A small class-conditioned image flow-matching model, trained from scratch: 64-pixel images, 149.7 epochs.
Rows from block 2 of a small class-conditioned image flow-matching model, named by matrix and row number. Rows with one number belong to one neuron. Each number is 128 + 32 x the weight over its row's rms, rounded and kept within 0 to 255. All counts start at 0. Numbers have three digits each.
After each neuron's rows are labels from the 100 images, of 14848 (inputs lightly noised), where the neuron reaches its largest size: "responds to" is what is common among them. Only what is clearly more common there than usual is listed. The data: capsule endoscopy frames (Kvasir-Capsule).
# gate: MLP gate (model.blocks.2.mlp.gate.weight, 1152x384), inputs 55-109
# fc1: MLP up (model.blocks.2.mlp.fc1.weight, 1152x384), inputs 55-109
# fc2: MLP down (model.blocks.2.mlp.fc2.weight, 384x1152, transposed), outputs 55-109

gate.536:115148136076108183125180182132106149086179145123150137093158119128131154116142109132155083111112116153129134140167142157101097114168107135128146130131166068043119126
fc1.536:118113132173119134175180183082136101118176148180109103160114060113132120093123142151159129142119119151126097160066099105140183147123124102132156180092122173167167129
fc2.536:140138126097117118183073063122136142138177173075123103145158092110130094125110130125160140157148117165126144095141126150130151107096073125101102168134128133129181143
responds to: finding: ileocecal valve

gate.446:067108118083073135100147166115142138142227135213147108091125130133149161116169094126172130156140117138126159154175120112155145175115096079118154106131162134078104137
fc1.446:130072164095078157006186093134112099132183122145106090129129115135154122094073103117140067112146091146081182149128177129137123121161153078143183103091235129148073136
fc2.446:068198143177100140116133151147081133136035102173049103145151096146123101153119129154177118114112161150140107154059083119112110158161120173143127082107137000176133127
responds to: finding: pylorus

gate.31:167142162099211129095177158120142115130179136111110099114137076126132175081127143123151111158129098138121091117081143120099119111162130158156142132090129116161082183
fc1.31:090146127128090136079122125128090105082090162199149117143144163125102033163120114139102140107108133125137114144187143090105058109094124119103118106157047142085139076
fc2.31:075101108132077089226103104093054156206080170062160101126125100101149204078135130119169146135143088103129145151115120065093185155102140112088138084105175128050130122
responds to: finding: ileocecal valve

gate.622:102119128186113078119194088082161130131086195081103194100131116147152146097137150091181170163129192123147098111170112124198097180188101123116122168136104073115119075
fc1.622:103135101116157117198103152145113101112064141149157153196155123115123116119110114168083113119182092086139146091087145115080100091110158124114169093070081115142103105
fc2.622:123111111113093162119108197124172167126093163128128102109132158156149080123142125131152130138106140117095172089127063115118142099100123124086087125137211040102096129
responds to: finding: ileocecal valve

gate.678:159098096146120089204128113153119149141131146104180130090086090109145096103091145139111121131152165173172091136169147091127117116146109105133101165085097165119164110
fc1.678:097152073108176114255109134092151092130056163167128177190139149164109097138152168124150129142113140145142104136090120098111144140148133135125134125048128188122131108
fc2.678:117121104131100062015188120142151124118152115131152146072129106076073071114083184117153147115130124126124162120115105102137135124125099137098138145183098187175127108
responds to: finding: ileocecal valve

gate.186:135149098162123089235142111149166145193131170135092123117092142087116147136117143137105136133107170113150158147200041158136079131077151085090095124130089128154160146
fc1.186:100091100078126118103104129113130109133137096130103128109133139158179234096179128122112140110082133100098215107106171161113038122155101130122139179126205166124113078
fc2.186:155128159107230119109116170107120143113129102139147083114120130098112165133144117106139117138097134136152088119127160164109191180175159125120106145086149205112099146
responds to: finding: ileocecal valve

gate.521:145130151113124122119128141174138146157083114057176073161142095112143098123109132132115142140144130123075094127109161159134141114104136123142098131091166137124130170
fc1.521:132192134138142121075128108149159127130041143151124095115147107133131161129086116124111152152118176131114117178198093157101145121138176111174114101108110090110162096
fc2.521:147127146128255060186170158201117119095103090126158118107102155164087103136127119169152151119170112174145130089165099140131125147183138131099143132124075112139035109
responds to: finding: ileocecal valve

gate.371:128130152224129106093157175139121135200071142150122146131074120127092228165123149177167137146121230178139154135156035062121118148066133127121135142148123153133069146
fc1.371:103118097093151156151118124069151120109174169150112115111105122113102086164127138162137098129119000109172153153112155168154132130189155091123079102164162133131152111
fc2.371:117197128145097173105118141180151103130096130071160149163157148158113098137135102168120132131115168128136135157075102124139162105146154126095119166130138158124166148
responds to: finding: ileocecal valve

gate.724:136150088205135093159118093144132150151136143159172185068153137113112131119140139113186164118160108087139133108147082069100099103127101152072103181106108122150148143
fc1.724:149129114123115150099087054093161127114098135119159143118140148120068164136157150103052135104137114156099134121064161133134127086084096108114146150127112067075160076
fc2.724:078166136143178133097122125180113109098112181132164113118152137127110111094128153127110152133117130165147099143126130078116112152197127146100152128109103160155134167
responds to: finding: ileocecal valve

gate.155:073101098070196062158146099118092155130148147142132167113100123093102116166163181163152099106115112153124208112157141189135149171124117094144132143133136050159130139
fc1.155:110081115078128128061118109130110114094087151067135157159129169126131126140098120117197106159118088146095087095161104128122183151107160101144149160180082073162159142
fc2.155:125149128140128177195166106105149120102090135140046115159125101108153098122136108133138132104117138151117168098112106123089082129123126118109098147133158083092095088
responds to: finding: ileocecal valve

gate.24:108131071112151014047125115128098118101140106101157148120146155129119146117103128126113116115136185140120064087077176048096159089119124114165127138129131111160152136
fc1.24:131106155145089137122117064094107173211153104102120105110088105048212059136065182121151135132093173120142228115114101171187177114121111066113083183128199187166124118
fc2.24:172113157183194255091111129179182112178119088115169135124146159159147137144038140122158115114130102119098024144159096144138083083140132118154127126116104179127060127
responds to: finding: ileocecal valve

gate.398:130094151151161127155194143107078131149085120141111146156121086098146102138108142137085082106105142099143111108193172174157057107134122123140126108098139101114148117
fc1.398:143140175117151124140132129134153137097135148091171114129115208146163100105079102106168158126162102146151145125038140084109203157145113111106122179122143156118091154
fc2.398:120179094179116112061111098148166101115118156151141097089143115124074131127158114089091117105110112108151101101108089192086183186137093104118121135157230144137163158
responds to: finding: ileocecal valve

gate.264:095149046092179091154125147052156143182078136089149159101123134137209133075172112154151083103119170173143137142118169202135115117186083103097098143107123178099149128
fc1.264:158126170109182180102155105146093058137081105086167127148153123108087170108103194131140153147161141163163095131114102129119122127119107146109134102178087177130090141
fc2.264:102141110084096255142141143146106105123094135116098116094116111102174106115118147096101165144161113113122112142081098130148078141117118187123120091138155090156174083
responds to: finding: pylorus

gate.509:125111136139099083093162125098142135119198113093142127141113088129113175143119164126123093166121165099063152106175132081184144153125094149095075097145154136155170147
fc1.509:134117165161118131201121089145117142176090138187162096122109124124120100161106154140115123110174152145147230109148151163207138156063148112109133140135148128135156185
fc2.509:099124132036099129090097107115133142090129111132196086080154109102105160096051087131137099127147128119136162155114121116148158138140143085125150112124093161139118133
responds to: finding: ileocecal valve