{
  "logit_normal_time": false,
  "moe_every": 2,
  "experts_per_token": 1,
  "lr_schedule": "step"
}
Rows from block 3, named by matrix and row number. Each number is 50 + 15 x the weight over its row's rms, rounded and kept within 0 to 99. All counts start at 0. After the name is the row's rms in percent of the matrix's.
# ada: adaLN modulation (shift, scale and gate of each sublayer stacked) (model.blocks.3.ada.weight, 2304x256), inputs 128-255
ada.906 070:60 61 45 41 53 65 62 53 60 33 49 70 47 60 30 52 58 53 29 59 32 49 84 66 56 41 52 64 40 49 62 38 57 52 61 50 78 34 62 36 59 46 58 71 49 36 27 57 64 33 55 52 51 44 41 55 40 99 54 28 36 88 43 37 48 71 38 51 34 41 70 54 41 42 38 46 62 64 41 72 31 51 48 34 82 47 82 50 58 78 54 50 45 36 48 46 43 38 58 10 37 49 59 41 63 68 59 54 64 41 38 47 41 50 55 36 38 39 51 34 44 35 52 52 16 50 22 80
ada.907 055:45 63 31 41 59 50 51 44 53 23 38 36 59 45 54 49 77 52 37 66 69 55 58 49 71 20 64 50 69 45 49 21 23 41 46 55 67 52 70 64 60 26 62 53 53 29 70 19 45 44 58 44 41 55 38 37 45 79 60 60 64 58 49 09 41 46 77 46 56 60 52 38 11 77 51 48 60 67 63 73 88 58 52 41 61 36 57 66 46 76 38 36 57 31 41 39 54 61 27 36 43 79 67 32 49 38 07 48 63 40 33 60 52 48 54 71 48 36 38 51 39 43 81 57 45 44 30 60
ada.908 052:56 70 31 44 55 53 45 57 67 44 44 45 26 48 51 53 41 54 52 73 55 69 16 43 82 41 51 18 58 46 29 26 51 45 41 44 58 53 69 54 62 47 60 54 38 63 62 37 40 83 39 34 52 69 49 05 36 70 59 43 37 12 58 42 43 41 47 60 30 54 53 58 13 46 64 60 56 64 75 64 35 71 37 46 33 24 24 59 44 30 42 73 31 18 38 46 63 67 50 23 47 73 55 64 38 38 30 40 76 42 75 55 51 38 52 50 41 34 59 47 58 33 67 47 44 39 41 51
ada.909 055:17 33 54 40 27 31 49 63 59 58 55 64 51 69 45 37 44 50 61 20 63 37 71 76 25 21 74 72 51 49 61 73 46 41 38 39 65 65 43 45 30 66 55 57 77 48 45 46 34 18 56 36 65 31 47 54 44 59 32 43 54 99 26 48 44 60 57 23 74 53 41 54 73 47 43 36 53 53 57 23 46 43 53 53 93 58 85 53 29 67 45 50 57 54 58 58 74 44 48 41 55 37 49 31 62 80 32 58 38 45 48 39 63 52 42 62 44 72 40 60 68 57 35 49 52 45 60 22
ada.910 092:65 64 64 54 56 57 41 51 58 53 61 29 40 47 41 60 35 64 43 50 47 81 13 15 68 81 26 26 51 46 53 46 56 51 44 63 12 42 53 64 57 41 35 18 36 44 57 55 62 74 41 58 51 63 63 21 71 11 57 60 47 12 74 42 46 47 52 54 52 46 39 41 37 44 47 46 50 49 37 68 45 58 50 52 16 46 15 34 57 16 62 49 55 52 45 49 45 52 47 99 44 59 52 72 44 19 73 59 48 40 52 67 52 39 48 49 43 43 51 66 37 48 49 49 62 61 43 64
ada.911 027:32 32 51 39 47 54 59 62 31 64 62 51 47 74 64 70 69 49 46 51 32 45 79 58 45 40 56 90 39 54 77 50 32 58 73 55 72 47 45 51 30 63 37 59 75 90 45 68 18 34 33 32 73 31 39 77 48 69 45 62 51 88 35 57 42 54 35 63 64 33 73 47 55 63 35 46 32 44 67 40 53 42 47 34 75 55 72 51 54 75 38 35 57 57 51 53 48 55 57 70 52 33 37 22 53 61 46 61 67 53 43 55 56 41 59 43 47 74 49 25 48 37 50 53 67 23 51 45
ada.912 036:32 33 56 48 41 35 82 47 65 51 44 43 43 62 46 45 59 62 71 18 49 19 70 56 24 29 50 78 53 66 68 70 53 50 42 46 56 42 42 47 32 41 46 59 52 42 49 56 36 24 48 78 41 34 41 66 47 46 39 42 52 92 41 39 57 72 61 37 67 54 72 48 68 52 63 56 45 63 36 23 19 43 39 64 73 66 82 51 46 65 38 40 71 70 65 61 39 51 55 35 61 19 41 13 49 79 30 61 52 51 52 42 52 69 35 61 79 76 62 46 55 76 54 20 54 58 57 37
ada.913 097:29 21 43 54 58 34 73 47 36 51 42 54 64 52 50 43 44 49 62 42 48 34 81 69 24 25 76 83 52 50 71 63 53 53 41 39 77 54 33 45 22 61 54 75 82 47 60 38 49 20 64 38 43 20 21 84 30 76 39 48 55 96 32 58 62 43 46 45 58 55 39 48 68 42 59 53 54 48 43 31 48 35 57 51 80 48 83 71 43 83 43 56 51 54 63 66 57 59 53 35 50 45 43 20 61 78 29 48 45 55 59 44 57 48 37 53 62 65 47 48 57 56 39 46 52 40 68 38
ada.914 049:44 39 67 66 61 48 43 53 50 49 59 66 50 54 46 40 62 52 76 37 30 41 71 52 30 63 54 55 26 47 40 81 54 74 64 56 61 66 35 51 14 73 38 60 66 41 37 69 60 54 54 58 55 56 64 66 48 31 31 42 60 52 56 57 64 81 39 48 45 66 57 91 91 63 62 45 79 28 47 20 54 46 73 44 36 37 38 37 33 43 76 45 56 57 57 49 70 46 56 52 31 47 39 70 28 73 74 51 34 42 67 32 61 49 46 45 68 63 66 41 60 53 24 52 30 55 71 20
ada.915 199:23 32 41 44 51 33 75 61 37 58 42 61 56 48 51 44 52 51 61 45 53 21 83 58 17 15 77 79 45 61 59 68 50 61 46 37 82 52 33 46 27 59 55 78 81 57 69 47 43 11 61 45 53 23 27 83 34 66 30 44 54 90 26 57 46 45 55 46 49 51 47 46 73 51 53 53 48 54 43 36 57 24 48 57 81 53 81 83 28 90 46 47 53 58 69 57 48 51 56 49 40 47 53 16 65 73 25 45 48 59 55 36 63 59 44 57 50 58 42 52 53 60 28 47 57 49 38 27
ada.916 095:70 78 60 41 64 56 31 52 69 51 53 40 37 44 40 52 40 65 52 58 56 67 18 25 71 79 22 07 52 32 29 48 36 64 60 49 30 42 58 53 68 41 42 26 29 46 30 61 48 86 50 46 48 78 73 10 59 27 59 53 48 10 71 48 45 52 58 66 43 44 46 47 41 45 40 40 50 41 41 64 41 68 42 46 14 41 15 33 51 19 66 47 44 35 43 56 39 51 53 47 37 62 39 78 29 23 72 49 69 38 46 51 52 43 56 65 30 40 54 55 41 58 46 53 41 57 37 68
ada.917 046:50 64 34 42 48 46 42 39 61 60 50 29 50 58 42 29 51 43 49 57 78 55 34 44 77 30 56 31 80 60 34 24 55 50 58 42 48 59 77 62 68 27 62 35 49 67 77 44 30 71 52 54 63 62 43 25 48 58 63 69 34 32 59 50 50 30 53 84 44 39 37 45 09 73 17 64 56 62 71 58 58 56 31 41 45 39 26 63 50 66 44 54 41 28 57 36 37 49 14 37 31 79 61 44 34 25 12 43 57 56 51 48 47 78 55 47 50 30 32 39 48 19 78 50 57 47 36 54