config.yaml
model: "class-conditioned image flow-matching model"
dataset: "capsule endoscopy frames (Kvasir-Capsule)"
train_examples: 42238
objective: "flow_matching"
num_classes: 11
mlp_ratio: 3
moe: "expert_choice"
num_experts: 4
moe_every: 2
expert_mlp_ratio: 0.5
patch_size: [8, 8]
layers: 6
positions: "learned"
Rows from block 2 of a small class-conditioned image flow-matching model, named by matrix and row number. Rows with one number belong to one neuron. Each number is 500 + 50 x the weight over its row's rms, rounded and kept within 0 to 999. All counts start at 0. Numbers have three digits each. After the name is the row's rms in percent of the matrix's.
Before each neuron's rows are labels from the 100 images, of 14848 (inputs lightly noised), where the neuron reaches its largest size: "top examples" is what is common among them; "colour at peak" is the nearest of a few named colours to the mean colour under the peak. Only what is clearly more common there than usual is listed. The data: capsule endoscopy frames (Kvasir-Capsule). In brackets: how many of the 100, against the usual share in percent.
# gate: MLP gate (model.blocks.2.mlp.gate.weight, 1152x384), inputs 55-109
# fc1: MLP up (model.blocks.2.mlp.fc1.weight, 1152x384), inputs 55-109
# fc2: MLP down (model.blocks.2.mlp.fc2.weight, 384x1152, transposed), outputs 55-109

top examples: finding: ileocecal valve (41 vs 8.8); finding: reduced mucosal view (28 vs 6.2)
colour at peak: orange (56 vs 12.5)
gate.228 089:495536491462440499661450524562509506511467440483560514519494470493497619511503528447477535501516470474534510509562477422434582529545573404552491435498329547495567480
fc1.228 082:521490497497512488474504507497509425510625480518415470548526446550541385501613490540439564445484586486582468560528420525512455526508565583479530451452565476481516451
fc2.228 071:469543415484434470560479498528497477473507475427512467504482500469453586483497446518448543574506484429502358505458564553490524507546487486558508508520542580480591526

top examples: finding: pylorus (28 vs 3.4)
colour at peak: grey (32 vs 8.5)
gate.645 089:490369524538524492453486421547508465532454420505510412465473482430574498572496457416541590490496503632577589493459488513473494578408493456479376427543500447553438590
fc1.645 076:459440431525587302509598463490468490534473582477523427498442494412542516519548548493584543524482515567527544460524474521490485456501440518524352528524549422466465426
fc2.645 110:474418431456530542546477449453512413537460568424565521490501501518556508418512449437430391506464449587406456521402464529525487619417534492535346518464550460500425515

top examples: finding: pylorus (37 vs 3.4)
colour at peak: grey (54 vs 8.5)
gate.352 086:481500547441603499322499428471471487572524436524466539560478540485474432531446471521484511551494563494490476571521492591471617491509565448429508438490558490469444546
fc1.352 085:491472590590473491563516473453492451429383530498552601480511313548439600500474493549621535505530510481381467478391489502512478415502462588536535465393501561439544506
fc2.352 092:525489528490518511567514517449550537483539536514470533497474520542558433387415532506456510559528584500514547443505473543524506402379560535494434577477397477551498451

top examples: finding: ileocecal valve (27 vs 8.8)
colour at peak: orange (36 vs 12.5); pink (28 vs 0.6)
gate.136 081:496466554430475533525478451484505551555515552542516504503522562494505519465533447485477534471536512550463492527503524522542429451489512486421514459460437572501448498
fc1.136 079:582495522528514532446504500432519470479407456447436517561490558482516506516456530520566492520405594461521473546495408405476593482566522521496541524486472505565473544
fc2.136 090:566483577479499394486481436482554465553461551426523495464525598403478510539558530414449498497480434473517528433455570424503521493445477536507463582505460426520435482

top examples: finding: pylorus (32 vs 3.4)
colour at peak: grey (25 vs 8.5)
gate.683 089:528466435516487472485506422529518448397516483548512453564499573593529504410468421522534424487484497612511579486502536506419561484501521529586540512484501518607438493
fc1.683 080:522560583487460693505404545499541511582514423475500520520506463531448527547485429416416522453533527432498453567459542439539497499450562498449518418469431545492529595
fc2.683 110:465525569536503531519500532483495535528498531519500514546577606585466527412486576506531461467464523360496623562507524517409524507497521525512426550483514471549489483

top examples: finding: foreign body (25 vs 1.6)
colour at peak: black (31 vs 6.6)
gate.370 086:521531448540485462499436549511471487542439491459620484540467550478498448500455467523650421423466569479529362490552468486578506480488513540473510536496583355584583490
fc1.370 104:488490584531429526434467582530512451476459431504507512479493524532532347481516453491516531471464443494511597461535373378574533451495493564438506581507543467567535561
fc2.370 094:490619557548522399535354544538475589492490571432473408501471455483476552486530513452565449528505569496468361524419528513517458471512495465501493423528543530448573510

top examples: finding: ileocecal valve (41 vs 8.8); finding: reduced mucosal view (33 vs 6.2)
colour at peak: black (89 vs 6.6)
gate.156 091:457543526497492471431458468527484534586535470501479516509430585439509503548515555475586479513505489442551491450415507674520558543525480494476483484531458540553564465
fc1.156 088:463513499485559525502517504456476476566488512571458423483538500453564438496569460473540463555511604512496555433572511660519424524518448488493524478497454421568468461
fc2.156 080:549475505378510672431448494402542472458514437552503487511510581456432606534449488476552491505504532529486543474456525562517505480443490520500515565522539494576549514

top examples: finding: ileocecal valve (73 vs 8.8)
colour at peak: black (75 vs 6.6)
gate.42 112:530491510658473475454539579491545525522580487505443432515527501518447473470559518548508485502452588510503446526592391547498351511479515533486473511480502539560475515
fc1.42 102:471514595542454475521459477484497490546503492490461480502453484512502532544515518510515506518462497483499321462546485512529546502451485424517517544487397551497476525
fc2.42 093:495456480469530376553538501430563426506451479474543562525540480460472448514544468504457490497528487488465307516527547504510414470536543506526581530524458518470484501

top examples: finding: ulcer (32 vs 1.6)
colour at peak: grey (28 vs 8.5)
gate.515 098:467529452525467449492505476592540539538529513459497537434469494490419591503553485503503474480465523555508458516536373516500539526480446495549517554529465450500512549
fc1.515 095:501527441506460495550520486539519586530508506571480437597490498494466498533538512518504462561526591547487505480497460516528509547357497503448508463558433537579464510
fc2.515 096:528444624485533496551486608506451467402511468447518430526576508418571495497470502449525529512557552473553417484474608484610525499530460516450495509551577504517519561

top examples: finding: pylorus (35 vs 3.4)
colour at peak: grey (46 vs 8.5)
gate.184 089:453471559512508520445515407446463480378577585475447505462488473607500515447474461565465614454541528486505496459554527548532485484462524538514539498481524450499526417
fc1.184 076:536547529495483545457462535533530439462552374506478435515577505513387509523505462495441527555509530542446423605461548561435635453466549484472576452507464484527509590
fc2.184 097:439499538505566460433527602439486493505442579535506482536464528461500500470517524533511572431561516484605528487504484486585468439537517543542481462492586553467457536

top examples: finding: pylorus (25 vs 3.4)
colour at peak: grey (25 vs 8.5)
gate.472 108:513476505556509455380461511507414493535477465529463478556445588462438520539516477501564511493441494486452488501555451481555512477423425490414501496512613375457377542
fc1.472 080:456561486566530479524500584576476453501544461451372451566549500414448586514550467548539622505559396541510536451447483541494532366442602566540489502485449503520580571
fc2.472 100:465445490471551479506454557457420508513546530593407441570478566390482531420600525521538555481515443505519514477620474489465482587499444547518524466469533481518511532

top examples: finding: pylorus (32 vs 3.4)
colour at peak: grey (29 vs 8.5)
gate.21 089:502602502536428492447528515488614473488535568478484577409462492464520546527433530488484503543502500556427425571472511482482534482551521493384440554478456480538423486
fc1.21 079:494545433484475313499632431493485456521493590468506543456443521414559534499505611487608470513509507534501508517530429523501483478526460481465431590494538494441457398
fc2.21 108:492580470464550543556489499501419523464533481450430486602453460578543556455421518484498558546473475542551577475461494426546527544533603470521479470536513523512516465

top examples: finding: angiectasia (44 vs 1.9)
colour at peak: orange (38 vs 12.5); grey (25 vs 8.5)
gate.293 101:517530535518602460460513524469542492464484529494469483480512517546492491510470484506516489527497463537471631523587528472489558504510477493531495481425489411466528467
fc1.293 101:539538523498430474523488488525498505510441453489474627519488500501532513465496498459497485540526610475532422463470433551451400550499433543443464520460468541528568492
fc2.293 101:530488570559565371602480570407504539506433523496552605477479505552524596552478499473501473500482586525484470528491598457456585490496491577496489504481531526400449506

top examples: finding: pylorus (46 vs 3.4)
colour at peak: pink (40 vs 0.6); grey (25 vs 8.5)
gate.94 077:489514501639538331490555538558552567591537495566440492490502539464410397491500509505529408535523568496539432451575512561529574547499461433454515504495576500480563496
fc1.94 095:505427458475475507349453460496521523511568449458426462538460529497437419440487463469465466506539510498582550456513533508526585486619458463474524502480516483539546567
fc2.94 085:511524499473470387558519521466508514478455533522493406497491434437412482547467459544521504557480497533510466451497495528394508608479478521472472442544520427443504477

top examples: finding: ileocecal valve (36 vs 8.8)
colour at peak: pink (48 vs 0.6)
gate.505 102:498520545494485516461568464464442396459480448496480604432485525515408553573502544602402429540508477517387488363527596506470503485476512436508446535508517528487420493
fc1.505 094:429550567544509526544578457574502395454484393527474501437464614507471558634504571573485440599508418545463535534498580454452490498445451512519508546528538563493498528
fc2.505 092:481491545453535442468519471496486528480493430462473603542434480508450484550545519411452515466534493518414516340503443510484506411475550495468427525474431489562558473

top examples: finding: reduced mucosal view (31 vs 6.2)
colour at peak: grey (45 vs 8.5); pink (27 vs 0.6)
gate.299 087:467476547472544494317490551453517486533419548516608484492454545488525540530461491507527474479520479499543602463452575517477466550527503453521518470554551417451520496
fc1.299 098:495499485642535445414545510476554500534480548552508508483504504444496427431477531526518462498521539484561680487582406525509498535460533438474458517496475513523500450
fc2.299 098:564537497486463405579491500376541474577459522494592480461408485417449509548572467533536493505483419481572386496536536482498521531433502458588550465532548502447473507

top examples: finding: pylorus (29 vs 3.4)
colour at peak: grey (54 vs 8.5)
gate.524 088:515525485558476488638558511450531529557471534485574504517443444489508520516517529554593437505471578538543529496496400458506466535481464494508485625515393442537532460
fc1.524 094:414430446428504500405446538527462538584536467508527566455516464551498508502448468481536523508483433523454484441513553474545528533534474555516586534550552414443504465
fc2.524 087:497468480507593567539536501523425512458464442435446493561562501484525552463359544450470521536550466482416525526543439564517529534519421481450439532508320604482528542

top examples: finding: ileocecal valve (33 vs 8.8)
colour at peak: black (71 vs 6.6)
gate.130 081:481440436527533319416505485451469516581525599455524599502463513479456450444509488497497485468528480559565456451566493435475552499534502512587476546514511486457531465
fc1.130 107:448479453542478509592516454495527551523551513462539572545502464450480595498493457579496515405449533485423508555530479388500492483383520433440539531512469559577593493
fc2.130 100:477529565549600587364491546524535479510508442551582618404499509487465460489494450553429524532496565568636463506514498505511479434493504508548499563478536490403353527

top examples: finding: pylorus (26 vs 3.4)
colour at peak: black (87 vs 6.6)
gate.456 077:463489486539536457410506447516442491556495562504445492488513511493471508565491513510514449506525569548499517475559437428501533554486504463547503628538490342520443534
fc1.456 103:570451571469428493639506500491479510472489494466484490505457532492457546458506465544567600597408469505491490535594420423487439463482551584476538466558468392473515518
fc2.456 100:500496500582549494385401450639472519596499465486530479528507458445550449588548493570494428477529466462543512479538451494492530531519518502536556531476539474466517543

top examples: finding: ileocecal valve (59 vs 8.8)
colour at peak: black (81 vs 6.6)
gate.672 088:535530455506471436574511508554502526514519542562390506514509549512511399560437506538470503494483614503496556478611402414529421549504504559537476500489577503538565501
fc1.672 094:496490470468460497579483494554485581555606545498459531481454557553559500553562477451508477479492468500453650459645389636530437513487514486516493551407415523553488525
fc2.672 093:538533526580477654487513522518555485454626482558487502486523470508493530510500517512502504496524363407542508491511446627537462437475498456470517488565608455459479548

top examples: finding: foreign body (45 vs 1.6)
colour at peak: yellow (89 vs 0.1)
gate.355 088:479482482401433490343551523472486511530495458533620484503509491516515645513505550505554475527471410470519504506475592555540601588577503465510546498494532548450508532
fc1.355 090:491553539580490568369518386463571521506526526527493472502537502516487414434440532482457480513485523468472392491464522535489412564521494445473477554471420652521538564
fc2.355 094:509404485453405474460480468495483508519567528430534397517489508506482484520500511472518448492483529523506422488497442506539482527500426475495485483496489419451536419

top examples: finding: blood fresh (44 vs 0.9)
colour at peak: black (26 vs 6.6)
gate.141 081:490474493574609455529516516515489522534421580518485572496395533475511406493470496521521474563491570491503406503597382430509512543490458465482493525530478475509443453
fc1.141 101:584485549487488472532528527571418541513546503411492490503528435509508460560469498438421509442587525509542495521452588509469493531443449424481498483510505536524470498
fc2.141 095:505463500474563414470518494583505511460513525575503506492609500507536474501449561501414523448520589476521510469515439453544506527550472494493452507487461606526483452

top examples: finding: ileocecal valve (77 vs 8.8)
colour at peak: black (32 vs 6.6)
gate.316 091:451451410579405319408548511442517545546471562503480548514475479459494521514547501499424559496489478573510564486582500484514584566524424443520450500451500497439531461
fc1.316 104:450562443437422479432497473514521481441509434506602491502524551474488468534543491512485583475513578499476432527409554532485551487492500590459481515505510550454501473
fc2.316 099:518401513464547305593489528473446448506467528430567449493499528495452534441501537446462520522543508479533557533587574550488382427545528487450510478555458562520512523